Rows from block 5, named by matrix and row number. Rows with one number belong to one attention dimension. Each number is 50 + 12 x the weight over its row's rms, rounded and kept within 0 to 99. All counts start at 0. After the name is the row's rms in percent of the matrix's.
# q: attention query, key and value (stacked) (model.blocks.5.attn.qkv.weight, 768x256, the q third), inputs 128-255
# k: attention query, key and value (stacked) (model.blocks.5.attn.qkv.weight, 768x256, the k third), inputs 128-255
q.41 109:62 63 41 40 48 22 41 48 56 54 44 42 35 36 59 50 43 49 46 34 75 52 68 66 73 30 41 45 57 54 45 63 60 66 68 34 62 40 49 40 69 55 60 50 28 60 61 29 50 57 55 70 51 66 59 63 39 47 33 44 48 61 48 46 45 40 50 46 50 45 41 77 29 55 47 53 50 38 44 59 55 63 44 26 61 56 42 72 53 53 69 59 48 59 49 55 74 25 62 59 56 38 38 32 50 65 66 53 69 47 36 49 79 65 60 47 54 64 65 52 61 58 74 68 57 41 49 61
k.41 103:60 55 57 62 52 47 42 47 56 49 54 64 58 26 76 34 50 47 44 73 56 46 58 15 55 46 35 53 67 41 49 60 57 31 58 57 75 55 64 40 29 28 57 38 48 68 48 65 46 36 44 61 45 54 54 67 47 41 38 45 51 51 39 41 41 50 44 59 38 63 53 73 58 55 61 39 36 49 38 47 74 49 24 45 53 71 39 58 18 57 37 21 55 25 34 51 34 39 48 31 48 40 39 36 49 59 33 33 62 32 59 67 52 51 37 47 55 27 51 47 64 32 39 68 39 53 25 57
q.42 106:36 42 57 75 71 39 43 55 40 57 35 64 44 64 68 42 22 57 55 26 67 84 33 53 30 32 57 49 37 53 53 44 61 45 40 56 53 56 53 58 60 49 55 49 60 32 34 49 67 59 48 60 61 43 63 69 57 42 55 61 72 32 67 38 58 47 50 75 34 62 47 52 32 49 65 50 56 51 46 45 63 54 44 45 36 52 50 16 64 55 51 55 53 50 54 54 13 39 43 56 35 36 48 22 36 38 69 46 37 34 39 50 46 57 49 38 33 41 44 44 61 46 27 44 63 59 54 73
k.42 098:57 29 67 49 32 47 46 40 58 46 38 58 53 58 55 55 38 34 55 67 29 46 35 21 38 45 63 61 54 59 65 36 64 23 57 59 60 42 61 35 54 68 71 40 52 70 47 23 47 33 41 61 41 63 40 54 43 66 70 53 30 34 37 56 63 66 65 39 68 67 49 54 57 55 67 36 24 58 65 55 57 55 34 38 37 44 54 37 42 45 40 44 68 54 60 52 29 42 60 43 28 58 57 61 34 43 53 28 37 57 83 58 33 52 60 53 31 63 47 66 44 68 64 44 33 56 71 49
q.43 098:55 40 48 41 48 64 55 58 53 33 37 57 44 40 68 51 47 50 59 49 31 72 62 52 36 79 31 42 49 41 57 54 65 47 57 42 50 58 64 65 51 48 55 49 28 49 55 33 53 35 57 47 61 34 43 60 49 67 59 47 42 42 54 63 59 52 47 37 56 55 48 45 59 35 33 46 57 52 45 56 73 47 49 48 41 63 52 57 27 59 47 35 45 33 58 57 53 56 56 51 55 49 42 56 32 62 30 65 49 38 57 51 54 40 38 59 55 62 55 62 32 26 47 57 44 52 35 31
k.43 101:43 51 37 42 49 73 47 73 42 60 51 39 53 30 69 43 60 68 67 34 69 57 45 34 54 58 68 45 52 36 58 43 42 43 38 65 43 47 48 59 58 41 42 57 56 46 45 68 71 62 54 62 59 65 43 35 53 60 27 62 60 38 41 47 66 52 54 46 59 49 44 60 47 29 41 40 51 56 56 58 65 48 65 51 44 46 79 55 57 43 56 50 39 45 55 53 72 60 44 45 55 57 38 41 49 48 76 43 40 53 51 53 44 41 35 54 47 43 75 37 69 35 40 67 30 67 70 58
q.44 103:49 73 43 46 39 65 68 38 69 36 60 42 64 49 54 73 46 34 42 71 41 34 45 43 60 46 59 51 61 47 57 45 68 32 56 77 57 47 46 53 56 52 38 62 46 45 55 43 74 59 59 59 60 75 40 71 45 44 46 67 41 53 57 52 43 51 62 40 57 47 42 60 71 45 49 67 40 63 46 44 46 48 49 44 72 59 42 45 35 49 39 78 28 53 34 59 71 69 30 44 24 56 76 49 67 51 38 53 39 30 72 59 54 41 49 65 49 27 79 36 37 40 52 49 58 52 65 48
k.44 102:51 52 58 52 77 57 51 32 71 75 71 57 66 49 33 53 29 42 47 57 38 44 48 65 43 59 29 42 49 33 61 46 59 63 54 42 47 57 69 50 34 43 40 46 71 50 56 27 55 61 61 46 36 62 67 51 43 49 72 47 60 38 46 63 40 59 65 50 60 40 62 39 28 47 42 54 33 21 63 51 55 45 44 52 64 40 49 28 47 63 47 67 58 57 55 47 51 37 59 70 32 68 56 27 23 39 45 39 52 53 78 43 36 42 58 54 45 72 36 49 48 51 30 49 70 46 67 60
q.45 102:28 58 36 42 61 47 51 49 52 64 87 47 60 62 39 58 52 61 33 39 36 68 35 45 59 56 61 63 37 60 43 52 60 45 47 41 56 51 64 42 58 67 53 43 44 53 55 54 37 42 47 42 51 31 34 33 55 60 58 54 55 37 55 43 55 42 56 46 63 51 66 66 63 60 56 70 43 73 36 70 63 63 36 65 57 50 52 44 53 35 64 28 61 38 48 41 52 41 31 66 46 51 39 74 36 49 40 55 41 26 60 49 17 55 45 45 49 28 47 66 49 58 44 61 45 44 67 29
k.45 098:25 72 58 68 61 76 48 41 71 50 39 73 48 57 36 66 52 53 46 58 53 63 25 36 53 44 60 66 54 54 53 39 54 37 60 44 54 46 47 62 48 54 45 43 57 33 52 51 62 44 54 41 48 61 59 76 66 43 66 42 40 55 49 63 46 53 71 57 55 42 56 76 75 63 54 45 44 55 42 59 53 56 69 61 53 65 58 43 54 35 56 36 38 44 30 65 50 54 43 66 36 64 63 28 43 65 56 49 49 68 48 67 40 46 49 44 41 57 48 39 64 37 21 66 48 26 55 57
q.46 107:59 49 71 73 47 50 31 39 57 64 50 36 65 60 43 47 64 51 49 34 38 45 59 30 54 43 40 84 51 62 62 43 32 44 44 37 55 40 47 68 56 30 43 65 41 57 68 52 47 29 33 42 56 40 41 47 56 80 50 53 47 66 46 38 63 34 58 41 37 35 40 43 60 50 45 52 33 61 43 48 16 31 27 44 45 43 42 71 60 25 63 44 65 48 60 70 48 53 54 44 37 47 50 37 42 63 42 47 71 44 64 54 35 42 59 57 43 68 56 52 61 62 56 42 52 55 67 54
k.46 097:58 52 48 68 20 43 42 60 49 42 50 48 37 41 12 47 61 46 68 52 62 41 46 48 17 64 58 48 54 51 59 48 44 52 38 51 34 40 23 46 47 71 48 46 67 72 41 52 63 62 53 49 48 38 50 49 74 61 35 44 43 49 46 14 41 27 68 54 50 32 58 64 46 55 63 51 48 40 66 58 54 55 33 54 63 34 58 45 59 42 41 51 45 68 33 34 46 37 55 48 34 55 53 61 46 50 54 44 55 49 28 58 56 31 35 56 54 62 61 49 72 50 48 71 39 61 57 61
q.47 099:59 53 65 55 58 67 58 56 64 46 31 79 55 47 58 36 65 43 57 54 63 69 44 48 43 62 41 50 49 42 52 55 36 29 62 30 57 40 42 63 45 51 39 47 44 50 37 32 64 39 18 46 44 49 32 43 48 31 55 51 39 50 54 55 40 47 49 56 47 30 50 48 53 58 39 42 57 38 73 35 62 39 52 53 64 34 61 59 64 38 59 33 59 49 53 45 49 57 48 32 58 36 38 51 56 38 60 67 74 54 62 43 65 33 45 74 55 33 56 66 42 39 35 59 51 61 58 67
k.47 099:46 68 55 36 41 58 59 36 39 44 45 50 47 41 75 48 60 59 38 48 69 49 35 36 62 44 44 48 43 51 52 48 20 60 64 42 51 69 50 79 54 69 47 29 41 56 65 63 21 41 69 33 49 49 49 38 53 47 63 50 43 46 45 42 60 77 55 55 50 52 55 26 35 56 29 50 59 43 49 51 45 34 54 57 53 43 45 40 56 62 28 69 49 47 44 69 55 42 59 48 70 61 42 44 41 45 46 35 42 49 48 38 38 18 42 42 45 70 38 35 51 49 66 49 47 77 47 55
q.48 108:81 44 54 52 63 42 49 54 30 70 60 72 50 67 59 63 52 63 31 69 32 57 68 35 38 56 47 51 56 67 63 48 49 35 38 27 42 31 33 48 43 34 57 75 50 58 22 47 45 48 52 53 46 61 53 43 62 39 59 66 54 48 68 36 67 53 62 38 61 49 52 46 42 39 45 53 42 62 56 41 37 43 37 59 32 46 72 42 53 51 22 35 41 59 45 53 40 54 42 36 48 44 52 33 56 38 28 64 74 67 42 48 39 47 58 50 60 47 53 64 50 54 41 55 67 41 30 63
k.48 096:41 64 47 53 58 27 30 36 59 43 48 41 51 42 55 31 35 54 39 61 41 53 32 45 44 59 52 37 60 38 48 55 54 65 58 50 41 50 55 68 40 60 41 51 42 48 49 42 44 64 70 67 56 46 38 62 27 36 41 45 63 42 40 56 49 50 54 44 42 53 50 45 59 69 43 45 36 30 34 66 65 52 55 61 24 61 32 83 53 35 44 53 44 46 37 60 41 61 44 37 60 39 48 58 66 54 54 58 40 63 71 57 62 59 54 63 35 62 53 52 53 65 36 60 33 46 67 31
q.49 098:53 38 40 55 39 43 57 42 42 61 38 43 69 46 64 50 67 60 37 63 43 45 41 70 33 59 29 57 59 40 63 39 21 53 30 29 47 64 36 58 50 50 55 45 33 60 56 37 60 45 65 49 48 36 59 57 70 60 55 19 48 51 45 36 58 48 31 70 68 55 70 41 37 52 44 40 59 49 45 56 74 56 45 26 69 60 38 30 22 41 63 35 56 69 46 36 45 48 52 57 55 29 55 50 55 56 44 44 54 49 62 42 78 39 32 39 69 45 47 54 26 39 55 38 75 44 59 40
k.49 103:50 65 48 47 39 61 44 42 58 45 51 63 61 45 53 46 34 56 52 56 51 54 31 44 18 44 75 51 38 44 76 34 73 54 57 62 52 40 44 58 50 26 32 61 37 36 48 60 55 47 45 34 41 47 51 31 44 63 46 53 56 53 57 46 39 63 62 55 64 46 34 37 70 61 52 60 57 37 68 56 58 60 45 56 39 24 38 31 61 41 64 47 56 44 36 50 50 52 45 63 68 52 67 53 52 45 52 47 58 56 50 40 45 55 61 48 41 22 62 33 54 50 14 67 52 32 34 64
q.50 107:23 37 46 57 43 51 60 43 63 59 39 27 53 34 71 48 50 33 37 59 35 54 35 47 52 49 48 57 47 47 66 67 63 54 42 49 45 66 12 52 54 68 28 39 73 24 26 50 71 34 70 48 69 63 49 50 64 34 72 37 50 30 52 61 61 60 50 42 21 58 71 65 60 72 38 57 52 25 45 23 16 50 47 43 54 53 52 51 48 33 74 52 39 52 44 50 41 61 31 67 60 47 48 35 37 38 55 45 43 49 33 40 50 72 66 56 67 27 37 64 46 58 56 49 45 65 38 55
k.50 099:71 68 63 47 59 58 66 40 38 57 49 41 41 62 48 48 68 38 37 52 41 41 55 70 53 43 29 62 64 40 49 56 45 60 47 44 65 42 44 62 67 49 68 47 66 43 46 39 42 51 48 52 51 51 48 41 46 61 42 56 54 60 68 64 40 56 74 36 49 49 26 34 43 51 27 46 54 64 56 33 69 42 41 48 52 61 58 58 60 62 24 56 49 53 49 43 56 59 47 41 58 40 41 58 67 28 33 66 27 68 55 72 29 67 57 69 67 69 44 46 58 51 55 53 51 33 48 44
q.51 103:52 44 51 69 38 81 66 43 40 44 48 59 46 64 51 60 51 32 63 32 52 71 51 36 42 47 37 47 47 63 54 31 43 46 46 71 56 38 50 50 52 68 50 40 47 47 28 45 53 50 26 46 53 52 53 25 41 35 51 55 46 42 46 78 39 52 46 63 68 50 43 50 71 43 67 50 58 42 38 46 34 60 70 74 47 57 54 39 52 37 41 64 39 41 61 62 50 41 40 54 67 56 47 48 49 40 33 50 16 36 33 44 30 43 56 34 55 66 50 61 67 60 57 44 50 65 54 55
k.51 100:46 43 38 62 61 64 60 33 60 49 36 43 71 72 54 47 42 61 48 60 57 49 50 21 42 49 40 57 58 31 56 72 65 36 60 29 54 49 83 54 62 44 61 36 42 39 58 51 62 31 44 75 35 54 30 42 31 46 70 37 41 53 45 54 65 38 59 56 50 38 55 64 29 64 52 56 69 47 12 22 44 40 50 47 41 46 56 53 45 48 73 46 51 71 53 58 54 69 36 55 40 32 55 55 33 26 48 57 43 47 45 58 39 68 65 68 38 57 46 55 61 45 44 55 58 43 44 52
q.52 104:47 50 45 69 61 65 52 37 29 50 54 52 67 32 51 55 36 62 58 26 31 49 52 54 34 42 29 57 34 44 40 55 35 63 20 49 65 53 67 43 50 49 32 37 34 53 42 61 30 49 52 53 59 26 56 48 62 38 48 48 37 59 45 67 76 54 48 63 40 54 72 57 52 77 47 77 62 60 58 58 44 75 48 57 78 50 54 30 39 46 42 57 21 47 41 40 39 43 50 60 70 61 52 49 49 43 65 47 50 59 32 68 54 48 46 46 51 45 51 28 53 49 62 50 55 50 57 51
k.52 099:72 54 40 43 84 61 22 45 55 31 51 50 61 57 59 54 58 46 65 54 21 43 61 30 79 44 62 49 66 41 47 48 55 37 50 71 56 85 35 61 60 44 52 35 72 56 63 46 48 49 24 46 43 40 37 79 44 33 64 59 51 48 40 55 62 47 28 43 38 63 54 63 44 46 46 35 48 42 21 41 64 51 35 63 68 65 23 50 53 42 46 66 55 51 37 51 70 46 58 71 33 45 31 52 58 44 56 56 51 78 42 67 44 54 72 50 57 48 33 57 54 52 58 69 48 29 34 56
q.53 093:34 22 48 66 41 56 44 56 45 31 53 62 53 51 39 35 39 53 58 58 65 41 45 47 59 51 40 76 46 55 34 50 51 44 33 45 58 50 50 48 59 64 36 44 43 55 63 48 26 66 48 66 41 57 60 58 38 45 49 36 68 35 63 47 65 59 70 57 56 42 48 42 34 58 62 57 37 66 52 42 49 43 53 66 29 61 48 40 70 45 31 41 61 68 75 33 49 64 51 66 59 46 57 51 63 47 59 63 47 67 51 38 51 39 59 39 34 57 67 45 34 37 42 51 40 47 25 37
k.53 104:48 42 41 44 60 65 70 25 49 34 42 30 58 31 46 31 46 62 57 49 53 52 35 47 73 70 47 60 44 36 73 58 63 42 75 49 60 35 31 59 46 49 56 28 21 55 34 40 53 66 57 60 47 47 50 54 49 56 70 44 41 57 39 46 51 35 48 50 55 52 43 38 68 53 56 73 52 51 53 43 40 45 65 59 53 62 39 59 48 44 53 66 64 58 34 11 29 43 37 24 35 46 41 58 28 67 33 57 47 35 50 54 53 65 64 62 58 56 49 55 47 38 44 39 60 69 54 56
q.54 100:57 35 39 56 59 36 43 60 38 48 50 50 62 54 63 48 46 65 55 60 56 41 47 46 55 59 53 58 55 54 52 58 53 67 50 30 41 30 72 38 73 36 32 63 62 39 54 50 49 49 54 38 47 59 50 55 56 61 37 75 32 75 46 32 29 76 42 35 37 48 72 41 68 41 42 59 27 63 36 61 46 65 51 52 56 34 58 48 44 40 57 56 46 63 44 61 69 52 46 81 57 67 69 56 69 72 35 38 52 34 62 72 66 60 64 62 43 45 11 50 41 52 70 50 41 52 42 48
k.54 098:52 53 57 42 68 32 66 53 60 46 68 34 52 23 46 51 63 36 73 37 66 51 56 59 40 43 44 88 35 61 29 57 72 64 50 35 49 49 51 42 58 49 61 56 58 57 54 39 45 35 63 22 48 68 57 50 51 52 54 37 65 55 57 38 42 16 26 52 22 50 61 49 64 50 47 60 46 47 46 51 47 56 44 39 49 43 61 55 18 54 52 65 51 60 39 65 39 42 40 51 62 47 37 55 66 72 62 55 53 48 47 48 51 41 51 65 56 40 52 62 47 48 68 38 36 48 28 62
q.55 098:31 57 74 54 39 49 31 66 61 58 64 54 63 25 49 26 23 47 47 35 45 64 47 66 68 44 51 41 77 40 42 46 79 59 57 68 56 36 59 49 62 42 47 52 55 51 41 30 32 46 52 51 46 53 55 40 47 42 46 62 59 59 46 48 52 73 46 63 57 52 42 41 43 38 40 40 32 62 44 52 53 54 51 48 40 41 55 24 37 49 67 40 41 71 60 51 61 44 38 70 52 49 78 52 74 39 45 59 48 53 53 33 39 60 55 48 41 40 29 46 56 54 37 52 58 61 51 67
k.55 103:46 47 44 36 33 20 58 54 48 51 66 47 55 48 47 37 65 56 41 43 51 63 72 35 40 41 69 33 45 37 61 47 54 45 34 55 65 47 50 58 40 51 54 58 38 42 55 52 59 48 44 55 53 59 35 62 39 72 44 53 66 47 48 38 61 50 42 63 44 49 41 47 14 53 42 42 30 59 47 46 63 67 33 49 50 55 58 60 62 56 41 33 40 46 47 43 50 61 52 72 43 43 51 40 36 51 55 39 49 63 29 49 75 62 59 65 51 49 38 40 53 57 48 57 38 62 45 46
q.56 100:60 32 58 29 73 47 28 48 39 48 56 58 69 43 51 46 61 57 45 70 26 51 47 51 35 45 43 66 39 62 62 68 58 40 38 36 38 47 58 52 60 41 54 47 66 60 34 54 75 44 43 55 51 50 37 45 66 61 53 34 56 45 52 47 43 47 38 61 49 36 44 41 32 42 61 63 30 47 59 50 60 45 56 54 35 46 71 31 51 43 44 38 50 59 34 53 63 69 63 50 57 49 60 57 64 44 60 50 43 25 62 74 58 68 83 52 48 75 31 40 30 49 53 50 47 72 66 49
k.56 097:60 58 43 66 37 45 35 43 39 34 31 54 21 54 49 37 52 58 57 61 47 48 39 61 54 56 50 60 32 51 47 51 26 41 46 53 56 51 65 62 40 43 67 49 27 72 51 55 25 58 42 65 43 42 64 61 40 35 35 60 53 52 49 43 51 40 58 38 41 32 33 69 54 62 61 28 59 49 48 44 38 53 30 45 48 76 43 45 56 41 60 41 53 35 56 39 65 38 57 53 71 54 37 50 72 46 86 66 46 27 41 57 51 48 45 52 34 59 65 59 74 56 45 53 76 60 66 53
q.57 109:57 52 54 38 25 49 39 53 38 53 44 69 50 54 43 57 59 60 54 48 31 34 64 42 53 67 52 44 50 43 66 53 51 39 65 63 52 67 36 61 41 60 54 45 37 40 25 59 47 79 56 55 50 65 54 72 42 45 62 48 48 40 44 34 43 48 51 44 37 33 71 47 57 60 65 55 45 55 72 45 42 59 49 65 67 29 44 42 58 72 39 51 42 48 59 61 45 55 36 64 56 71 47 50 46 63 46 53 46 29 42 29 53 61 61 67 73 54 32 48 53 25 54 78 51 47 51 34
k.57 101:38 49 35 48 59 30 60 32 49 56 53 61 43 32 44 33 49 41 43 18 54 46 36 59 38 44 57 50 58 51 31 53 39 33 57 58 60 55 62 30 49 71 70 66 25 49 65 59 64 47 60 30 58 57 57 60 40 54 57 46 40 31 62 48 25 43 48 44 55 47 61 54 55 64 54 45 52 49 50 43 23 62 52 55 30 30 33 51 72 51 54 31 43 47 48 60 65 65 41 24 63 69 63 32 55 40 69 67 60 49 51 51 67 42 61 59 64 43 45 55 37 52 39 32 42 58 37 63
q.58 105:64 35 38 34 64 51 58 39 32 62 43 61 31 39 48 54 62 58 46 62 66 55 34 37 39 66 75 57 69 43 50 76 48 47 59 41 24 51 26 69 47 51 45 36 49 43 39 42 65 49 50 48 51 44 64 53 38 41 49 40 64 61 56 40 37 57 44 53 63 69 59 35 72 50 57 45 23 34 35 61 46 36 47 64 56 62 72 50 62 48 38 59 64 47 48 40 68 39 41 65 42 27 33 65 47 55 47 44 55 47 66 46 57 60 51 47 55 45 42 48 69 42 62 37 49 72 45 55
k.58 097:52 23 44 53 61 45 39 53 67 56 53 26 57 46 46 38 62 74 66 55 52 46 41 61 43 53 76 44 63 58 46 46 32 53 58 49 53 46 44 39 50 56 46 63 49 51 34 53 67 56 45 54 43 41 72 48 62 42 50 38 35 21 40 49 57 53 63 44 42 39 34 63 51 66 45 38 54 39 46 52 54 42 36 28 38 67 77 40 40 52 21 66 64 53 44 67 47 55 48 59 59 52 45 53 30 79 59 55 53 49 46 29 62 47 38 55 43 54 66 51 64 67 57 49 41 55 60 58
q.59 094:41 70 55 63 81 77 44 25 50 46 63 36 32 43 63 50 74 45 39 59 41 45 55 35 49 34 54 54 36 59 50 52 36 51 27 60 61 50 68 41 63 44 48 60 41 57 62 60 66 34 40 49 39 42 48 57 37 40 48 43 40 46 59 64 56 49 56 41 44 62 22 64 60 38 54 52 51 62 69 25 50 56 35 37 55 54 55 49 45 53 57 44 60 52 43 69 34 49 43 64 87 57 58 47 59 20 50 45 45 56 45 31 53 49 40 59 34 56 52 54 39 68 38 55 57 43 50 56
k.59 099:38 56 56 39 55 54 52 46 55 61 45 56 53 53 51 60 53 41 60 66 45 54 15 44 41 43 50 49 77 73 33 72 61 43 50 44 56 61 45 46 72 38 55 42 52 52 38 43 61 52 56 40 50 40 25 58 65 31 70 38 64 60 34 34 59 52 55 41 66 51 74 37 56 41 50 61 43 34 48 47 41 49 50 67 51 37 36 42 66 49 51 49 34 36 45 35 44 60 26 66 38 49 61 46 58 63 56 50 31 37 40 62 39 62 39 56 45 42 55 47 44 69 63 43 56 61 56 50
q.60 101:51 52 66 39 52 36 62 30 51 65 50 57 72 62 64 38 41 55 42 55 40 58 56 51 46 57 63 59 40 53 45 41 53 62 42 32 57 46 36 32 30 50 33 67 63 37 57 26 86 60 48 46 41 73 35 59 46 74 56 54 48 62 44 85 45 43 56 47 57 45 56 46 50 40 52 46 44 27 42 45 36 44 42 66 71 37 55 40 41 52 29 44 33 54 61 49 79 39 40 42 53 37 53 52 51 45 44 60 49 46 45 62 70 69 55 46 59 42 45 53 48 37 58 44 53 59 43 41
k.60 103:45 55 60 38 62 54 31 35 42 28 29 53 48 55 59 42 56 32 31 46 71 43 65 31 52 43 36 45 41 53 56 40 39 52 38 42 52 36 37 29 45 47 45 49 32 36 30 56 45 49 53 47 41 68 30 43 67 72 51 28 51 67 58 43 38 64 46 52 61 56 71 54 59 29 71 55 57 45 45 44 48 47 60 45 14 48 51 40 83 29 35 53 52 56 76 47 34 29 67 60 40 58 49 34 48 50 37 47 69 51 55 28 52 53 68 31 49 56 49 42 54 48 33 47 45 51 32 36
q.61 106:56 55 48 32 35 56 61 42 44 41 48 39 46 45 35 60 54 54 49 61 35 28 58 65 40 39 40 48 23 37 45 39 74 54 28 71 41 56 53 48 66 43 75 39 43 53 31 62 35 63 44 53 59 52 55 18 44 57 69 26 61 66 42 40 66 46 54 61 40 59 35 35 61 46 42 52 54 59 51 60 46 36 62 47 75 50 52 51 30 27 34 59 47 46 62 39 32 45 56 76 57 41 89 34 61 41 57 55 50 55 71 48 57 49 58 43 42 60 56 42 62 32 43 32 56 63 47 51
k.61 102:59 61 41 52 47 58 56 45 56 61 64 39 42 44 53 63 44 54 33 43 34 41 49 58 47 54 48 65 46 30 39 35 44 43 62 21 60 50 60 62 32 41 54 38 57 47 35 07 59 36 38 51 75 56 30 52 40 57 52 62 44 21 40 64 56 40 54 38 46 58 50 66 56 46 53 63 42 31 61 51 50 54 44 42 51 65 35 72 34 22 38 44 42 13 55 53 37 58 57 50 43 55 34 55 45 49 60 27 53 40 66 43 65 39 53 47 71 55 37 77 36 46 44 66 54 31 59 40
q.62 099:54 64 62 48 40 52 56 41 56 39 50 34 27 39 33 36 44 47 52 59 37 71 44 46 41 62 48 47 38 54 52 57 69 55 27 80 45 51 78 45 46 64 50 48 47 60 61 61 49 48 26 40 49 39 23 36 43 49 43 62 54 63 52 45 47 51 51 45 75 76 44 54 37 35 35 58 60 28 36 58 38 38 65 62 41 49 60 46 23 66 53 57 62 40 48 57 40 40 53 41 68 54 68 58 61 39 37 52 37 50 43 53 50 52 46 63 48 46 32 41 50 64 77 40 43 48 46 54
k.62 103:61 53 71 64 68 51 59 44 37 33 55 52 38 51 42 55 47 36 51 46 45 58 46 57 59 38 60 55 31 49 64 57 55 30 66 49 48 49 52 37 48 35 77 48 44 50 68 38 42 67 58 55 49 47 34 36 34 35 46 51 70 47 40 32 43 32 52 42 59 66 48 51 44 52 38 34 41 66 61 40 39 54 32 43 37 48 45 77 64 57 58 56 35 52 51 73 47 66 65 53 42 39 59 62 34 68 44 55 47 45 41 48 51 54 71 59 26 47 37 30 38 45 46 58 67 31 41 57
q.63 099:34 36 63 93 42 60 50 32 54 57 41 43 46 51 68 42 57 37 65 49 57 44 61 31 59 55 59 43 73 64 67 55 42 38 47 73 65 69 35 69 38 47 37 25 49 61 41 40 53 51 51 53 53 49 25 55 41 47 45 28 58 59 37 56 57 66 36 70 22 43 36 52 78 41 60 72 69 55 66 34 46 39 43 48 69 37 68 56 63 56 60 58 60 40 67 38 61 19 28 51 69 52 55 58 45 39 45 46 53 57 62 57 44 62 62 46 35 46 63 19 42 30 52 54 57 49 48 40
k.63 104:47 47 59 60 39 31 40 61 60 69 59 30 65 52 49 47 46 72 58 38 42 31 48 35 56 60 55 57 60 35 72 51 62 73 44 51 60 50 50 51 58 63 51 59 71 46 77 55 59 48 54 67 45 38 47 62 51 48 43 59 54 58 56 56 59 66 47 44 41 41 70 34 49 62 50 44 67 44 47 33 27 49 72 51 26 37 44 54 57 58 78 33 52 42 58 65 56 45 56 38 47 58 53 43 50 39 61 62 58 34 77 62 49 35 68 68 29 68 45 52 33 38 49 76 38 67 22 65
q.64 099:33 54 45 39 54 56 57 35 50 50 17 45 38 52 94 37 39 57 54 48 53 31 23 41 59 59 61 52 52 46 55 50 43 26 69 74 53 54 52 32 48 27 51 60 39 14 44 64 55 59 62 36 43 44 44 38 54 63 57 51 30 46 46 43 27 38 49 65 80 58 40 46 61 52 47 61 75 55 44 43 57 34 43 37 32 48 33 49 78 36 60 63 73 74 67 45 47 37 55 50 67 51 35 61 40 42 38 61 65 45 44 50 79 52 53 49 47 54 67 59 67 52 40 31 51 50 48 61
k.64 102:42 46 58 24 42 65 38 38 45 70 54 51 60 53 76 45 47 62 69 47 63 52 54 71 42 58 47 34 48 47 62 58 39 56 51 60 42 42 44 69 52 39 34 37 53 44 51 41 52 60 64 60 42 54 35 48 53 53 45 32 52 61 59 39 75 61 63 66 55 41 54 42 57 32 37 44 39 70 50 44 54 49 48 51 29 32 66 52 50 69 47 42 44 65 46 41 36 49 58 50 55 54 24 49 52 56 39 41 48 44 53 47 47 63 54 34 66 45 44 43 65 64 45 44 70 65 58 25
q.65 095:38 27 42 44 44 72 49 62 54 46 47 53 63 51 53 47 60 52 56 32 61 53 35 58 41 44 42 66 41 49 56 47 46 61 64 32 27 25 54 24 32 62 51 54 57 61 47 63 58 51 39 55 28 56 42 52 48 61 34 52 64 40 52 40 45 59 17 45 47 53 38 37 67 33 39 40 23 63 74 54 52 51 42 54 50 52 36 51 47 57 47 63 51 64 47 53 41 60 56 43 75 49 48 65 53 54 55 43 37 35 64 64 35 65 36 55 43 72 57 33 63 29 36 21 56 51 52 21
k.65 097:46 52 40 57 53 58 68 31 75 54 57 49 40 48 46 28 57 50 78 47 49 51 69 54 51 63 58 67 25 44 57 34 49 42 61 24 47 50 30 35 56 62 61 47 49 44 43 30 52 41 64 47 51 38 41 50 69 61 50 45 39 67 30 37 51 66 63 55 42 71 36 55 50 30 43 57 32 72 42 47 54 56 67 76 40 47 45 67 58 49 36 73 63 40 66 27 23 68 41 57 69 63 57 62 44 40 32 52 42 46 52 61 56 41 44 36 48 68 53 56 35 48 59 41 55 54 46 44
q.66 101:70 79 43 57 48 42 46 72 47 79 39 55 53 63 49 65 48 66 53 55 34 55 43 18 58 45 58 66 72 70 34 73 46 53 49 48 50 48 50 48 48 50 51 58 44 50 39 35 56 38 36 39 41 26 38 76 59 40 47 35 62 41 62 45 48 71 28 37 33 34 53 56 39 34 53 57 61 45 24 63 45 29 50 67 52 20 62 40 51 33 63 50 46 75 43 56 56 38 38 46 41 34 44 38 49 56 65 61 63 41 37 36 73 70 37 56 38 35 45 55 43 53 43 53 56 53 44 45
k.66 102:38 27 38 47 69 48 33 53 48 52 57 50 14 45 37 67 56 68 37 32 41 59 37 38 63 60 57 44 46 45 55 43 29 60 45 33 62 60 47 41 54 53 54 61 73 52 60 62 58 65 32 40 38 70 46 66 47 46 61 54 52 55 38 57 45 76 52 43 63 56 50 43 49 47 51 50 46 65 30 58 38 43 58 37 51 72 68 47 64 53 31 53 62 53 50 67 45 60 40 48 48 41 48 45 50 39 77 66 58 53 50 78 43 64 57 37 40 42 59 45 25 36 27 49 45 39 68 47
q.67 097:47 48 22 37 59 49 49 51 51 50 44 54 30 54 71 45 33 58 62 52 43 47 62 56 47 45 41 54 49 62 53 58 57 52 47 55 30 38 55 32 40 45 46 59 49 55 59 46 64 44 58 61 61 65 52 57 55 64 52 69 38 39 51 51 54 54 60 60 43 60 21 42 39 54 43 65 65 64 68 43 59 59 30 67 37 52 52 47 38 66 49 48 47 31 34 46 36 34 44 58 37 48 45 49 44 42 58 60 22 48 34 24 61 58 59 45 34 62 38 52 43 59 18 43 52 58 48 62
k.67 098:40 21 33 67 63 63 26 52 49 55 41 63 66 60 57 45 53 55 50 59 48 59 36 50 39 50 16 55 51 59 53 50 58 49 69 31 79 35 39 32 66 53 41 33 28 39 48 66 70 47 59 36 59 50 50 40 43 62 49 83 50 43 51 70 66 43 71 51 39 59 58 37 52 63 29 58 66 63 59 61 60 57 49 57 43 57 68 62 58 50 64 56 61 71 40 23 44 73 49 38 51 62 56 53 53 52 68 56 43 59 71 56 52 35 59 34 72 71 37 49 37 39 46 33 43 41 38 61